A small encoder-decoder audio transcriber, trained from scratch.
Model: 23.2M parameters, log mel input, encoder arch tdnn, encoder norm batchnorm, encoder activation relu, encoder depths [18], encoder widths [384], decoder width 384, decoder layers 10, decoder norm rmsnorm, decoder activation gelu.
Training: muon at rate 0.0027, 5100 steps, batches of 48.
Data: trained on read English sentences (LibriTTS-R), 15625 training examples, 15.7 epochs.
Rows from block 6 of the text decoder of a small encoder-decoder audio transcriber, named by matrix and row number. Rows with one number belong to one neuron. Each number is 500 + 25 x the weight over its row's rms, rounded and kept within 0 to 999. All counts start at 0. Numbers have three digits each.
After each neuron's rows are labels from the 100 texts, of 14976, where the neuron reaches its highest value: "tokens" is the input token at the peak. Only what is clearly more common there than usual is listed. The data: read English sentences (LibriTTS-R). In brackets: how many of the 100, against the usual share in percent.
# fc1: MLP up (decoder.blocks.6.mlp.fc1.weight, 768x384), inputs 0-95
# fc2: MLP down (decoder.blocks.6.mlp.fc2.weight, 384x768, transposed), outputs 0-95

fc1.712:535513522503476514514491467479485503487482481489505506503474488510516541518535503495516509505505493514520504532515483471508510487525455536460547530503502535499525476500480526542491530531493502494508510531531546495499495496502462431486512478508531515513479491507462541471516499465519531499
fc2.712:488511468507488428487517482546466500542533482496543481469505500529500456444466523534529507490489497482516499518470523465518459507545490465492540471487484484494503487530489528487487478465503500524532485512500513540465519508464500481504469504483513484493504484523440492472489469484521474488
tokens: "o" (57 vs 6.1); "f" (22 vs 1.7); "q" (18 vs 0.1)

fc1.537:562490464536512451468495512481507454499488470484520518491540494493504492476518450491502502493460498554488486480548493519501483457528516448488469482575477491473528514479510543511504517534506501503516502462566468445502499544524514483564568478491438525511513531437484497510522509497504449496
fc2.537:479513487492504433508522451501517522538492493475515483497499496525413530475509508534521469516512508485467454498492500493503536517474503543534568475490512471538493481487508508547488485483459498496524516480493513497526511481505498536506472515525493535501496495501475468541489478494516530488
tokens: "o" (57 vs 6.1); "s" (16 vs 4.9); "y" (8 vs 1.8)

fc1.739:507468497508493530493477473480487540484504466499506495506485477473499547481499513451475484456510480451536483509534464518498493498508482522461527503550513540514508543479509549500500516496487493512529504498510485537465477465476528478477493503489480507516457482504485516434484541500471501507
fc2.739:523461526510524513508493548513478499539478481525560553513478490528481472535437542478511542517502464471498499527479522547550498534510475550509464458480510466500509520511462493535537507492540535528483504521494474544465507512491490514497508528491520526501497535476527519516494436487470495513
tokens: "r" (53 vs 4.5); "c" (39 vs 1.8)

fc1.109:512494469481480513495515503547530460497510453489516510534533517560511512495509513489513519486476471453555502509489495447512478497511503497531477478514523487490491493528521543460475485497476442534524494526532529484511489499496537498512526517480493486515496523484481501508528496516515520547
fc2.109:506543524513460533480526463502490492507481496481494503500507479519548482504512564543491488501485520492513473509498444461475474516469521510498442510480507490477519513529547523518507503488498526545486520475499486504497498466491485473467537513464524494492465569497476490472480496461514542478
tokens: "c" (50 vs 1.8); "b" (33 vs 1.2); "g" (8 vs 1.6)

fc1.144:480470531520467500488488523465538493552469499484494523511507429474479511508465486493514494514483503470548496550477512494430484493466475490491501483455492435538499501524520515515533477542501513488486507524507488475503469487496473492444484515540473518505502500545491483478497507526515537495
fc2.144:519533501545530465516506469504471501511471480523518429479490528446461522490508481506499509511530497522503493472522516459501515480504472459472478490501548510477499499478493483462534479494520558437503475542500491508483524540493520485537485513512459528485534500480490433511464509497507498496
tokens: "c" (78 vs 1.8); "g" (13 vs 1.6)

fc1.634:521450491536452462502517496495515489500547475481491485494522498470508518504497499525521494508502480491536516530500536513514506500488515498513501515483469519482501506478477493505433482490530497511488467514526516523500523471496515508497484500520481538516506527490530506492564473491488501525
fc2.634:504505515521526493482486491510505452483540517542545532472477481461519503511490473494507515511495490526490483492492515451472513497503534508477481483481498468469496511537511542544560522505497525508457518514516436480515479505509523470474490428503494494434525497511462525467531519500515500496
tokens: "f" (28 vs 1.7); "s" (26 vs 4.9); "w" (22 vs 1.9); "c" (14 vs 1.8)

fc1.469:515452509512544459466534495474503523454505477553488478507511486490555517526562486481491507524505461504443495512557489471504515499502516513512505503478487565520502524482496515484499519467550511517492474514537506478502555493521490431496463486494511514506540512463474471458517485515518506512
fc2.469:481525489451482519533519542513499478503518480503470537457457489490512489531503502505507499521513528502548561513458500516502496466514506480476500479509506488494523453503497520506499489496506514505490533499481540465514527502546514466503510505495476488469478507498523496499523500516537518488
tokens: "c" (90 vs 1.8)

fc1.39:537518515504504510465462478525483495473520524503515486504498478537483500479480509485515513530536520520519522475528504485468486501536491542507525513463535531496525507494509478461447508504522509515489562517497531520496482502469494479483513490491468506515496471509539487512502483462492514518
fc2.39:514494481503494509538530486503496497556498512514495526490497511471512491501492491515504500487504471466534505510532519508491477524444515466523493534524480512515502521490488453510506486488499528540505436470478540484498490516506483516501484559486498501491510473492439495469546507517526502517
tokens: "a" (37 vs 6.2); "d" (33 vs 3.6); "u" (21 vs 2.4)

fc1.29:525490515527492510511570516471509517468527544503562459503512513449497510550483505522468516459494494509512480493513561495460500521482519449479465537513483501507476540498526474501493491462505537502473514528516495513490503505494513520502481521520551523533484528540507513547518478515494458488
fc2.29:454549496461542483470469482461499463512523470467465522508485485487518516463552505510503432491517509546471518518479506512470519513486483503481502510500513488485533508500507485492492474485484489448481470514469474507478518421511533486552476507457478504495508485503467520491508514522473537493
tokens: "m" (57 vs 2); "f" (12 vs 1.7)

fc1.598:494478481501506490537516484507485483451532547505499499542493538536491483473525492491499550477525481474538490504483498510483453478451514486519501499508511523490515517549475437457511509517509468490514515523543516482470493498524457502504486498519517476470468500456472513502541490482484509536
fc2.598:489476526497531540476534518490523502537532502512543493530510509489525467497542478518452496504528501515499455532522533523502470534529443523465512515548535509475478465474485507510522536544475483506475509495516547464461505482519487482531502529480496505498522519476504489548490540509514483492
tokens: "m" (49 vs 2); "n" (33 vs 5.2)

fc1.713:529509511499470547504508480508451511523524473516477477519506468504479484524516507472487499476504484512483531469498494513507489495473496459482504550485489460488489487488453482525499523569525477501514493458497532539500502529572519532479512530496459466531497474479440530473484499545467495537
fc2.713:518525504559528509477502523483518482502470477525475479480509496466475518542527517521479465539502476492477516500501535486518498489484519506506523436482529522530504490445489528463497479502469545526504511513518414473500491526485548441518495500505476507490490497501541529510491478468496463474
tokens: "c" (30 vs 1.8); "f" (30 vs 1.7); "i" (20 vs 5.4)

fc1.616:509489490488471508523491494506468499484462542538504509526510521539473537485503482553460477494532487460501497551495465476488530469521554471513523464519453487457501484523460517494497471502456483534500537498467551524534489542533484471500495527487508494468467476505503482462513496534465475542
fc2.616:486549470510525522455520530456499521472487504454508536498501460497500511470548496483493503509498479510489505481494522489498479509459491557538452480486512520504492449492536490473489524543539503523487503488532517507523494484482499484537486523484541534538472453496499531512528524493465505500
tokens: "m" (29 vs 2); "o" (22 vs 6.1); "u" (8 vs 2.4)

fc1.42:466475533514519461487512494505503509503501485491502514495495531515456507508532516469494493532484500532518489457540492457439499516470488530501510521469508510485511473486456511499509497489462542516503474454474524478489492510540487504469497480484544489528515517516485452488501500499497529479
fc2.42:540508477466504492512540495528488477484485545508501495500458477528513468500484493523474481505504497511546486500471508525497532494502544494534516484491525498477486494516501454530490483546532528494502480492500442543513483481432484526495497512501469534538518537463531457500474502497466472498
tokens: "o" (36 vs 6.1); "h" (34 vs 5.1); "'" (11 vs 0.4); "u" (7 vs 2.4)

fc1.193:516508528466489518512511506481514521504504490462509567496459499499529545528477513495471517494483451543548488522457518482452511447484515481507497496469511480454509488505497519456527479479481493517505510503517526521404471517477480474495506520519522479459493468506479483493529522501518492483
fc2.193:495477563484507494512498556545531519501485539514516482531529489504550509476498514504530523495482530437498536476485487519521490483515484529468492492487513534505478537530526535524481496536505514500514480535514527503546491501509475548499524488502471481477500528527475475476481543491553497522
tokens: "n" (37 vs 5.2); "v" (33 vs 0.7); "t" (21 vs 7.3)

fc1.486:476452491497468503518505523507509452480491507494498518488510515519481543562547488516486542524509544471507474478512497481487452529497520471483521478486514470490537511447479535488479539537478498502526472510523515495504477543481508467540509501465510501511491500496511494468468465464479482520
fc2.486:531504469515527491472519511479506492468486486493492475555445497477477485469476517512517478519526520460475541511505530515510462515494501491526499500522507487483490466512525507562464454481493505478478462492508462480516534462503503504484516512532496517492505529500490482525503512473529513464
tokens: "f" (30 vs 1.7); "a" (25 vs 6.2); "n" (13 vs 5.2); "d" (10 vs 3.6)

fc1.241:475511437496516469491489501517498572504507501470492464510525522491525509502521463521488547496478543482486500480505487472495520477468500507496496504479485503476441501507545478566510509505477449529504490516520528525512476490492506512536497524495483483469472509507515456511523523504494536505
fc2.241:496512507513499497498474482532497457462489503527507528519494495469514526489483465487471544518495504484514511496485475513558480500499474503430496497527524503491517573540493466478458477505485497481461528492475524495499543458488519483496517488449532496514507465459468474500508449499477480511
tokens: "a" (50 vs 6.2); "o" (22 vs 6.1)

fc1.332:465469480484503478535522497494496494483522471480503513545463492471505499502478528454503515505527491468463505509489490497487501469561450529486465493496561536505483474500484503467512497499520517498521500513523495504520492493547484504529516473502547515491530480480552533535507478485517505497
fc2.332:496541526496523480503504524499504536535504522530499516498507473478477508513520463520497451477532511504478516523529514499499505490461481510512458508495513455462489497504507549522527460525515493528516525529464484507493516530532427465459478500465479481480514486526471497497557519506482487501
tokens: "a" (64 vs 6.2); "h" (16 vs 5.1)

fc1.494:495518547555439500495498498482514484510537492536505515508503485468486502517481568478461555501486518552520507536521475464467517506534506516515470490495471494532482492493512479513505469493499529529471511506493541504493529430486475485492492516510523538519501533477509495494457499533489527516
fc2.494:501510507475549509472466493507472497541494456485539478495474494462485533474503491494517473498495506468466497503493531524468485523488512468518548487459461515486481519523435465515486532520544512450505519487511491504535468478530513516536463496495495489467506511478507487494489476506466527510
tokens: "c" (33 vs 1.8); "s" (20 vs 4.9); "r" (13 vs 4.5)

fc1.620:584483432480487496509536503529498438508522521450544478493501528493506517486526482521480473453548434531479490527456520509461500487494506507509488530449513478523485493503499453496502474506475501492473556527460525484493510469474448501550504464448470529490491488500530474470527537498522490538
fc2.620:507491506483505529500494536503484528538515528534488526484595461509504523424506500490513529528523555469492515503541478493494501536517474434493483517515496482476477478516490495492508533509498479485550546510473470475465461560491487483486479502529487484478514522530495488508516527523500462501
tokens: "a" (39 vs 6.2); "g" (27 vs 1.6); "h" (12 vs 5.1)

fc1.708:484482482546535522538499479504487452523526512516490536563498511517500490535486489507503553480492477512509463519493490488466463518461526471491526524542518497475538458497488486497499540515512519472512488462476544480527521483536490496527465503500507514517465480527513526519460479492507506514
fc2.708:535491483507518469505513533546527487487529515529460516497531492478501494476491489517473426498506451452455525466472529503496514519507477457517515509483514486428496505505525508485500459529520510468497528488486486482476490495533472493444471517518532503535483499527498489536485476499481515472
tokens: "m" (59 vs 2); "h" (27 vs 5.1)

fc1.22:529482503501476482487535521512511520518470507458469491520479500472499498494532515477442513474483477464523470451498517488483505482511492507470477500554497503486538487554497490498521548492464492520486521547522517484465503564497511472428481457503532565509502503523529508513468517486472493499
fc2.22:493555475534477470553454518530535502488428480456484524517530474518501485517466545525487484471507544472487505513508530471497515524511490539502502515518525461431535496514486504473513453503491433513486489497536456500481498511522445513520513492489492499496489521463460511545496516527510509491
tokens: "m" (62 vs 2); "c" (16 vs 1.8); "z" (7 vs 0)

fc1.321:488418490486490505514519530524504466470485511471526487537473544501491522490464523534481484487479484450502490483497510491513516489493500537533530484553470512499450520480517446499495516519475488510500527482503502488535473486493438533494546512527497502505516500519442533477489527457522517507
fc2.321:551487548469472546501497525510540511532509465506494484474507517489480522500525520509494511524498502510518482504478530479485473461511509488502492552480519485423479517491476489492543479519466472501457460487519474483499517517527513498482492487505526562486485496492522527454534513517464507522
tokens: "a" (86 vs 6.2)

fc1.273:555507468489539497558492514518514468521505520506471499474488500457488534499528460466503461510497474511452515536482511461501449485467488478503508478440534464510508530488468477474499513514510469452486520505538525533479452488534487532542484503508521535500504494485485535507458522461477490517
fc2.273:516522530514509511491543519588512540487449541453469507508538460507504543504429512516513534503507515533518458493494499486514471542515519472477533506547457486506524470498500529481507473499503514509464522551465517512533521487484462462481473460509533487493472541503488513513493478457463496472
tokens: "a" (77 vs 6.2)

fc1.521:474577500484450477505503460491479502483480513473504510508488487518514510491524477472461476565524482503469520551493475495478489514534518490527491454509460475490489482537452458498460517502492503499512476509457525507472484499502502526478466523479482503487480448439487531493457482545468542470
fc2.521:511451517507543504479487501479473487532499517521514491505472468481485471528523545519507485503478473480473502527520485486514500511527511523475474498452531477452548450498521503497471513489467533449487510507517497501458499475469487496505484522466499470484486529476520498510510496523506476551
tokens: "n" (41 vs 5.2); "t" (37 vs 7.3); "o" (17 vs 6.1)

fc1.338:499533538483549488526489516511489506521510480481503491518528518516493503529525540532503531533481517485471492510520533508502491487488487461504492511521455480461488460511513518503467489443438511509484489509476499497525495533498512517507480460502491475491533572525512506505501522499511502476
fc2.338:514479498554504507498482529515522499491486522511507508542470489533466518496509498509486479497490513487449532492483466521508473494501514509494527511497499472513488478478495512493503488488515472465535456501502502531488487514483505451555510483517522486502492492484522532550500470496492505511
tokens: "n" (20 vs 5.2); "a" (16 vs 6.2); "h" (14 vs 5.1)

fc1.55:486496505490478475581499476443511500505520498513530484456501513487508481504501470481464520481543519520552483497481499490500471480471501496508488526490476539458489508462502523502482492493502484480516477462510495479527491532491545524514523511494521460498488460471493526512442477555482528543
fc2.55:494487517513480527515500496512516537473508501505500551511483484464497497513488510508483482514492518496498464520491517485503466468473462506509475518510485476525435527554483485469499492477495471536519525513509517542537510477523508511524493533502501496520504504460507493484568470519505512493
tokens: "c" (72 vs 1.8); "g" (20 vs 1.6)

fc1.698:519517511505541539514488502519462521514537494488525480496478505508455489475532467521524474501455473514471524519469477509525531491488517486532521503519510496543506501498440496478496499522500523487510497491519487504474460453548449471541525529515493517515476525518515498495494507513522486477
fc2.698:537495488497519458501517505491478507495507533520474483453488533546476484550454526518523507487485544506512513507541510507502477508496502519532509491509557477458493514481518521529522514530541457493534551486524492493470468506486452515471514461511501454440485508513485516481436508506507471502
tokens: "a" (78 vs 6.2)