From a checkpoint of a small encoder-decoder audio transcriber: decoder activation gelu, 15.7 epochs.
Rows from block 7 of the text decoder, named by matrix and row number. Rows with one number belong to one attention dimension. Each number is 128 + 24 x the weight over its row's rms, rounded and kept within 0 to 255. All counts start at 0. Numbers have three digits each. After the name is the row's rms in percent of the matrix's.
# v: attention value (decoder.blocks.7.attn.v.weight, 384x384), inputs 0-127
# proj: attention output (decoder.blocks.7.attn.proj.weight, 384x384, transposed), outputs 0-127
v.8 111:102138107143130106099150151166133098107128141112088115158122088113125084102160102124133110160096135129106135152140116123173145125137114166152155115117158119159125128136109112141132086172130151186119104155089084102093114140116125131165114105153101079103156097102099137083116110163118092124094151083166175170156121114091139134153117124102120104129063147105134128130133144168162150141109
v.9 107:109147087135109176096143116104147129118132177137083103138124126144118140145136141133130121131152166088113118144130167154107122157161108115145088117138118115122112110101105128150148120089106139105150137080132121080087122174128141129124105123147118100116123108106142142170135147139128150108144129129176109106111141135141148128112160134125165105117082084097121120131169116091107115159073
v.10 110:111103144121120157182137118145129114143152137142119109095140117102121102075165123104180121112102110138154128133087086149120157139124155166091153134135109124135125146123139156157136158154123127143144143122150136165121106121108102134193086182120101121106153136152121143087156098137133135141146118101082109092130150132122139105133125148121141103139113115150142115125122144129100121087135
v.11 107:120137138087128125132111112146156081117132116149141169148109096098144123162154113110129095130099137141167104086125116097090134122156157141120089122116127094131148112127124112098128133121147132144147164131122095170178140089166100107093152109148183097118116123165090160111124142144101130112126081153099114109138140146148157111120110116147114115116109097111124158111126119070130140140097
v.12 105:137150127105132121102094189136142151196098146102133142143125098094092140131110162135149159139138167072120157134146145122093143120131139127127142137140105167129123130165157123118110115159098129134098163135149106117154130124128140103151131093153081085139131146086140117084115099146153108142108120074097103150111130067144121094157133135114115130061136092113124141111159117102148114148140
v.13 112:106116134107150146151090131127093116176082159095149121160145115132165121132108123104117134061152151149134093112141139134128092113172111119124148131137139130160127076139143093147169149092106123110123133155122129093142139114106125141165121120130136128134085156075163162096095091153090167061124143128107127123124132102120105147166145112118101149136128158117144142108145139107125169122114
v.14 111:115101132164078092145158133108120102122123152138094167170128135109109078138118113108169073113134096074107102154123104121131100147114153165127138100126107095150107117131143115106120114180139129108075099137154087115151116135075127131106085150108169110165096134134179085161142143153119151119139137117054136118145117093117144119128120144128141116068154131132127096155158115162173147149123
v.15 102:164156097131117143139092112097121142155137126138080139082122134152107127078138088106139120184128179167112150101152128124156151118096121111090138137158122074121148142143163125078131128134128113123100089117090117158138129089114143171062119189113122142100147085131137121104165142126126102142122135092125138153101123088151158116143142106137152163114153113109153152154140117140083145138116
v.16 114:127134124121125137108125115116117061179152112154135123184096097109110114139079116130107129149128143109107100089088109159094147126089115103147118128147146131163085178137129119179144106121120133141144103137110147124157121123124104094167110118111163132125153138135138129112118164147112109143150124201076127085149107141089133139110146139143077134091138151125126144121134140129142146132125
v.17 112:144153139130151086156112118067147139089115097130137172128147122137124099137156081095114090085122107078161143105164118123175135116113153155177114153198098127112137140175115164133162159166095135117146166136148136094144105124144113105077109160111124131158124177121142126139152116092143140136115138130143153155112129154101121129131108109147132121127166154138106127131172113146130115100094
v.18 107:160128123152141110121085119127120133092133138133086115114128160128142124086124183102117098090112140111141091158116125120126120101144143087086134121138142125099126128144092104096167094137087147134131140142158136134114155141178139152185156130109108184134094109144153105150143145131165184088121117134124094103115118134132114159086108130101126143132133164106116134127113087158105145130139
v.19 099:142131167098137116145155134121142126129139129093182109143117089137134131161102147181153119158133115134131158133181157135109136136167158103125134110114174152135060097109111180125126084133153134110138090108127106153096164115198099081108144111099177127175142151119111106187164135156133103110143123150120091121153137115105131158178141129120120143113115152131079134135130125166140137144153
v.20 110:151111126135141130126151075119103130125120167162103136114162150159137126158105059125121185141124116109134101113159139179121161131106175129133164104132111135139165143118152158132105139135163151083131139086151133139163112109115080131108158133117111096153125113169143133106095129131143137128156133135165106154171142117127166150124114111128130148089154149125124135109169143099110125085125
v.21 099:137130135189070123135147141109160145132110128107147110163174106125098109142116135118143154131108119111130138115114143124112081142130118173125147105105149129138090138112127132155123120087099128129119121141134099091157088162154147086136133109131126133102140136141121150119217161147132095116121118143149146105171122116131132123113121147149114135072136072116152100155133127099141133163153
v.22 108:132094109147153162129147138109134146151095102151104145083074117106139147114131094126153059116165168197110121121102147194114130119145077157105090139138162117135150140138168115095143139098131123160129159169103102088115132112112123121135084139124119171160141130119144118130079175097117110153172115132145103148086077099133150092150096122111134145134114149122139179163141062140124098131129
v.23 106:119143112115129152121156128117138146112073150083152108172129082084169124142125190129128126101157158088090089095140092130161131110142130138157164133160143107154149101142100171127129150116116094113138108113138100101095124109104141130138097113169105141131132115139113143144086130100112129136128132152133160123177114166101087101123124134097142111120105157095078164085116112102087144120123
v.24 108:151164145089130099155104143128137125158120094155127135112126128148117100096089096099156134115139150112132100147105103180114112130099155127111125136122117104147121143130089130125149138132123142077099140141161089133125144166153181144127124100140088118119093092121199125107135128158174131133094149114111125080118122116155110131100123147131122136101144125127129133107143135129166123150132
v.25 106:167122085113138111126150152164104167160149095138143139130123081088108144148138157124138170093108149106176115158150155163104119115146113097134114136115148159111079101128172197098118110156182053173135148104101116121107109141097158129137120172135123133130120074116140131141122139142147132117148128087182125135126142085144120068141119131153084105163166147117099120105107121061127148148122
v.26 100:100142133110152168126181129164094111172144141108127096113101109076126121117132111125107141121125125100138105116117134109143096133123136129145163150138156089095132167132104130135108123111095083134152123119135136121105123163082133137143119148126130101073184147162146158135104174157120136131153111137125116147123140114131110134110105128198137119093128112113146093116138143110117116145106
v.27 103:117181108148136153136158117135184128157174137131131102155162126159116091092113145124132133158088129138219150119141150117119134156140128171164137141137153106169128113137101092163145156135137151140101157142144079139163094134149119149137156143126101169152136110168144105131142154146131114108122124173169135079116130146103125154091127095136112104147123158138156138148115140131160131186160
v.28 110:148123128143119160118140125140148156119151134101096105118133113110091128160161143134104127152097161138144097090138154126105087121142131158108131157128152138144137143134122148161136097120097150095104172137120121111105108121110116133132115142191106134134154133183092135107125137085114133171162174102145118129124178144122120118126085142100085126114134125100128143145163179108110174109123
v.29 110:152145120097139142112139131121198085120167103143096132117161159133118085099101110082095106117142147111143093171151098136166106114106145139119156144132143134087133125085132194149136124109112104120170115086097101128097115114090123127164135140120048098143185131141156126111141125118131116103085115131141131099114114127092098155107128120101140102109174128112146133127141118092165105151137
v.30 105:149122126178110100147158171130126126141151157109132127104133129158104100133127144162148091126103156089122111096152149130099103180126177139117118108136165127140102168115135133143147141139126123083116083120096163137124149118124114133134111143117126119150147099129117142101137145125151126140121086141082124097083102123141179134093113128084107177117110075090118154128103134121107131159122
v.31 107:132100177178156107125109115140133135169140134099125090139126168124114154116138130080130152164136123099147122090103110099143123144175104151150136133112127141079129130102115124099162126191133159084155158162155117107122179141159143063108123103140097138120159144134116135134142097137142155104117122112133113111095114112153194136178188093104124136159149117147124118182151097150125095087121
v.32 084:114151112142150125188117140150120175111123121131110122111139129135153177150156161107155109162130137177139090162109136089128103144122118112122119146106158145115122109109177137156147105129155137137135133139131124075132092108147144148127104119111141107150169090177183172122121108136182160097097139117144107101068132167184144110145112143111135082170155142074126130129132152094151134141112
proj.8 108:133111123126130138156161084103150160118156107133174124136102132186139100143146130121106071129104139132160120115137134126134121142133127100102132157119128139121103154149135144130127123102122126078178154138073159109136114134128127116096138137099115135113151151161106116150157212096139124127180126121163112113122165132124156128087117115060091166123155132125126151141175141156146147094136
proj.9 104:118106128135132135156099154117108113134158101085132195090153121134112129121124114115117093151124104108171146111111136127181097165108101159122149083140122116173135196184123109120109125146128159137149159165150122118182091122102108147105133149118106138145154143120076155132086105117077158151137125079116134167119100125146141125130084123164114139116111123142139132121130112156131102105176
proj.10 108:128103142108131164145154165126136121146081098192163143119137169143130141116137113171142116144136178126132140122133150107094122110126137122170113149153102156141110150135103120072174100132136097104120123133142143119113115102120156101115116138094114131130137135096146111119116144142096133126124129149143157166124129168157135171194150144141164160108120141150092159126163127127156129144126
proj.11 108:123143103138132120110133089096105150132153141093105077095149089135151145171096114128149127153166133120136135130108121115112102154116100130145139098115091117132139109107131184148156135145162122113152106159164093123126134121095127131137139134116145129132155121115155134134127143134171133144109165138130101125153104133146131170156135139086133126152167146130116145171142121079143166123154
proj.12 105:112146144166137101139121096149162080144134100097087174166138141121153093124112147140127160153141096136174108135163133118133178151118076124126121186101146109145127121079184118118130138118151180143114124131159150136116105132133139120125129145077129139118150129148173152132140107147118107103118123131179095120125134146127148134129138138136174083115112141135111145160095148139115120104104
proj.13 112:146115112142103120094145133163149122106142137141112091145137115123122093117085157169157132139095133169135159155137117115121131131102130135146104164133102123159113164118142125050092141093092131149110123123144094135124096126151126102110122114082130093118143088168158143114150124152154148110139117110135137123144123130164122100116132140061165073188143131139142135130141088144152172131171
proj.14 106:128123158111176119101150102096109098122124155065146121182122098127165138158127141129083157151131147160129173148122132155099142139129137099154108152088149157114113117129089113121092131092190075127177142111124117094106123129156135119164117139103151140089155184144126151082106131101142098145159136086138123105116138120113100148096111113094180129105152101124133128104142123126060128112134
proj.15 102:081094148114103118139130103128150135117176093117141105151115129113152114121135132144125166124120068112149114098090107118122093124156132174136172144106163105095153119120100149165170121113153101149112180114136177135122143136118097145155124094114141130170156107137146161126085114128082135152091082151141139072129152160116134125154138126125107126139098141152106118103102172115166138161149
proj.16 112:152104108123145130141153157127128156100118150058136142135163145167141145111147158148119117160137128127146151159115158124122116136121110127128129170107150139119142096128114088108119125122157120087183150105108157123080170117123107132096130142133168104099137177159197126138126097118146129086061128119127102149119124119181077096141150133147127101143120130171085106124153134131111127118104
proj.17 109:127120125134077101092111129137121151175140152111123085156122144124128128146124128135160129118125122131144113163126146129134097162136116146119122122118137189138104151115155118130090079140107155151138106133152074117083117164103152084154133139139173107129119070137155148124103128140099114119135138120147140135123196089175152112135106137148126133107055125117121085106123135112122099149168
proj.18 107:102114086133125108181151153138124083148121145158130134124102111105114124137134078142116160169123115199074139147127130160128105142083149171125117140119123125127108143121119132110122100073166102169120138113102096163138099125153119103128102133147127119098099112090121143100127141121115132153116103145128116148133148159123108144138115135152096128133131111142078119099114115143105136130142
proj.19 103:158152112139102128109134102186135114143161145136100118104126119094130134150135094177148143110129166134130109141108122157170164119093122121084086122118144099109155099130097100119145170107129126096126157123072181147076127118117168175102137139102147124098142141103138079113166128119143122120106142140121129135104130115101133097089098100102129108189149187145166143121133131121108123134098
proj.20 108:060116124117161148130114104144124093135153096111112099146135119101128156173117196155143162119099123090090137107105102155107112158178151136170143124111072086110132129096165057131131149135147144155124104162107137159120125140113105097160114118151158154156133151111130094106138129153120128117097105146118114110078126113112147109140168134130155159168102119129157134152110131142159156168117
proj.21 092:121156133125161124090119093133089152189134134124118120150106148138154154073123115116116111100167141133135170121138134150127161108145126099120116195140127091118163122139095116116105133139147156094110129115132100087145121133140139105127126149154173119141146141147166130178117148128110164129122129132099057138100123129137132147138146126120091099164122121138128117139155133139136112085107
proj.22 109:112181166120105111183092107186149142131175134151123153160141166143105104133150138114084140106108167082132154122127096109139118138109182112124125116077093137117147127141089121111111169157099136104114089122159106123086108158154134148112141133141162126121100140122101105136121095156117115127125166143089131106114145183088112115128173124169137102156140143138144084118124159146116149167150
proj.23 104:125125090150174073127061127147119142117143120144147135086080136133070158117107115123119119140167117140153129137124157133084099143140149101162149115119150138143131168135137102124147123102117100162124137118124130091128113132142148124146163110073137103119134141080137123102144115161162120095120110124135147147084145093127175132147110135172136132131100117122135108152191117138163112138157
proj.24 112:122118121144112119165135096115098139197094141147125116129142122114162121130108134163156111081167114128120146089104129141127111109119102160127139141153131150142158115145160138133168117129126116150104136131145112155140123112105155139106164137127119131095125111109124116125131096094102117104161133123101094118109117123109130114142098147130111085155131101137069087122093074115159113127158
proj.25 105:083124105177127118155102095129120107103131110129098111120104158156137142142083115147112102121162134129067098076119129102104069109120147107064163135134145155098129105094118122127127135099134170172112136146164138110124143076093105166111146109135127134129149085151133164162147147118144129149149126126151089116115105119149135138128148114100110169148138137079180152180148192158122130082155
proj.26 103:121098120135133124130097112116133141115128102131138148119094178143107173124149150112144107120168143074148114176120105153067123086147116118080075116145107141131121115143094104155126140158064138161168157103111105086185098079144156119121134103081111127148129147119126103110162097127140129144143132147127152111142130126129175147179156121126094141126154118139137128160142159170117126121077
proj.27 104:141143131105149136138112100090131158106099155115165159146147096117159161124175103104172107100144136140097154154118147130110085128084161086157132128132075152099160154144157126063124117110149148088133107116121143136114129102106063117077105131162136101113161136123098127094114138123171094171147138119152088112133117113143128076144159144136081148185143165130084136134124083116152168095144
proj.28 110:106155129162144069120139109150115123114134119125143159164140182160108158082087158153149140116135131147138136144147133089182162116138108118135132130132151142146171100138141095163148154140164147126143092144123138132158129111163110102128117141114133093069128123096103129117150128175120126130121087114108092144110111113153149134158147107098097077132139161112086132159135183130161083148168
proj.29 104:113108135147120135135127152101102167135101090114153170153113156121132130137137108208162131172125108115112159095131116115086143117153149136158107158113087166110126153147083123145140100164172159102145115122160115156122119140127128132148116123141144137129147095117120114095121119141139143077078161111143139159135107112192149126154127116162075158126114133125120114101140130151109135113111
proj.30 104:107189101095140139122066148113118130153132103105149143155111130087101155092164119139135115096143179158123095097090132148130158094114107132145115168121174122149146062133146129121140123067137166129133147130144150115125089124119122148134128148164113114151125180147111102130123108161132086111110121092168145138143115116128113125145161148163143103137193174098128091149160146143129142145157
proj.31 111:130128112146117141119146162126172106120127115197126108142142149136137136170141114125108100113112144139125136140118199099119126162100153125143103116181114144133163150120133116170113155083142146173123124084135119143113070110110145120148137160103160149126113163084143123121145144125108124099159104146133139131122107119151124143120075117163121105128146122132122125071146113057144105117147
proj.32 088:130136098137109134111128159119123130098106101126158073130082100128076117094136118126106117179095129102180087133113136140119176127095114146148148120100136127135127139176144074136113100136102159127140112137167143143119147189127156090124132109109147126089155128074122114148131109127074102141119126133080087104121103124115086135169121108148167188156137092089108134127125085112128120124134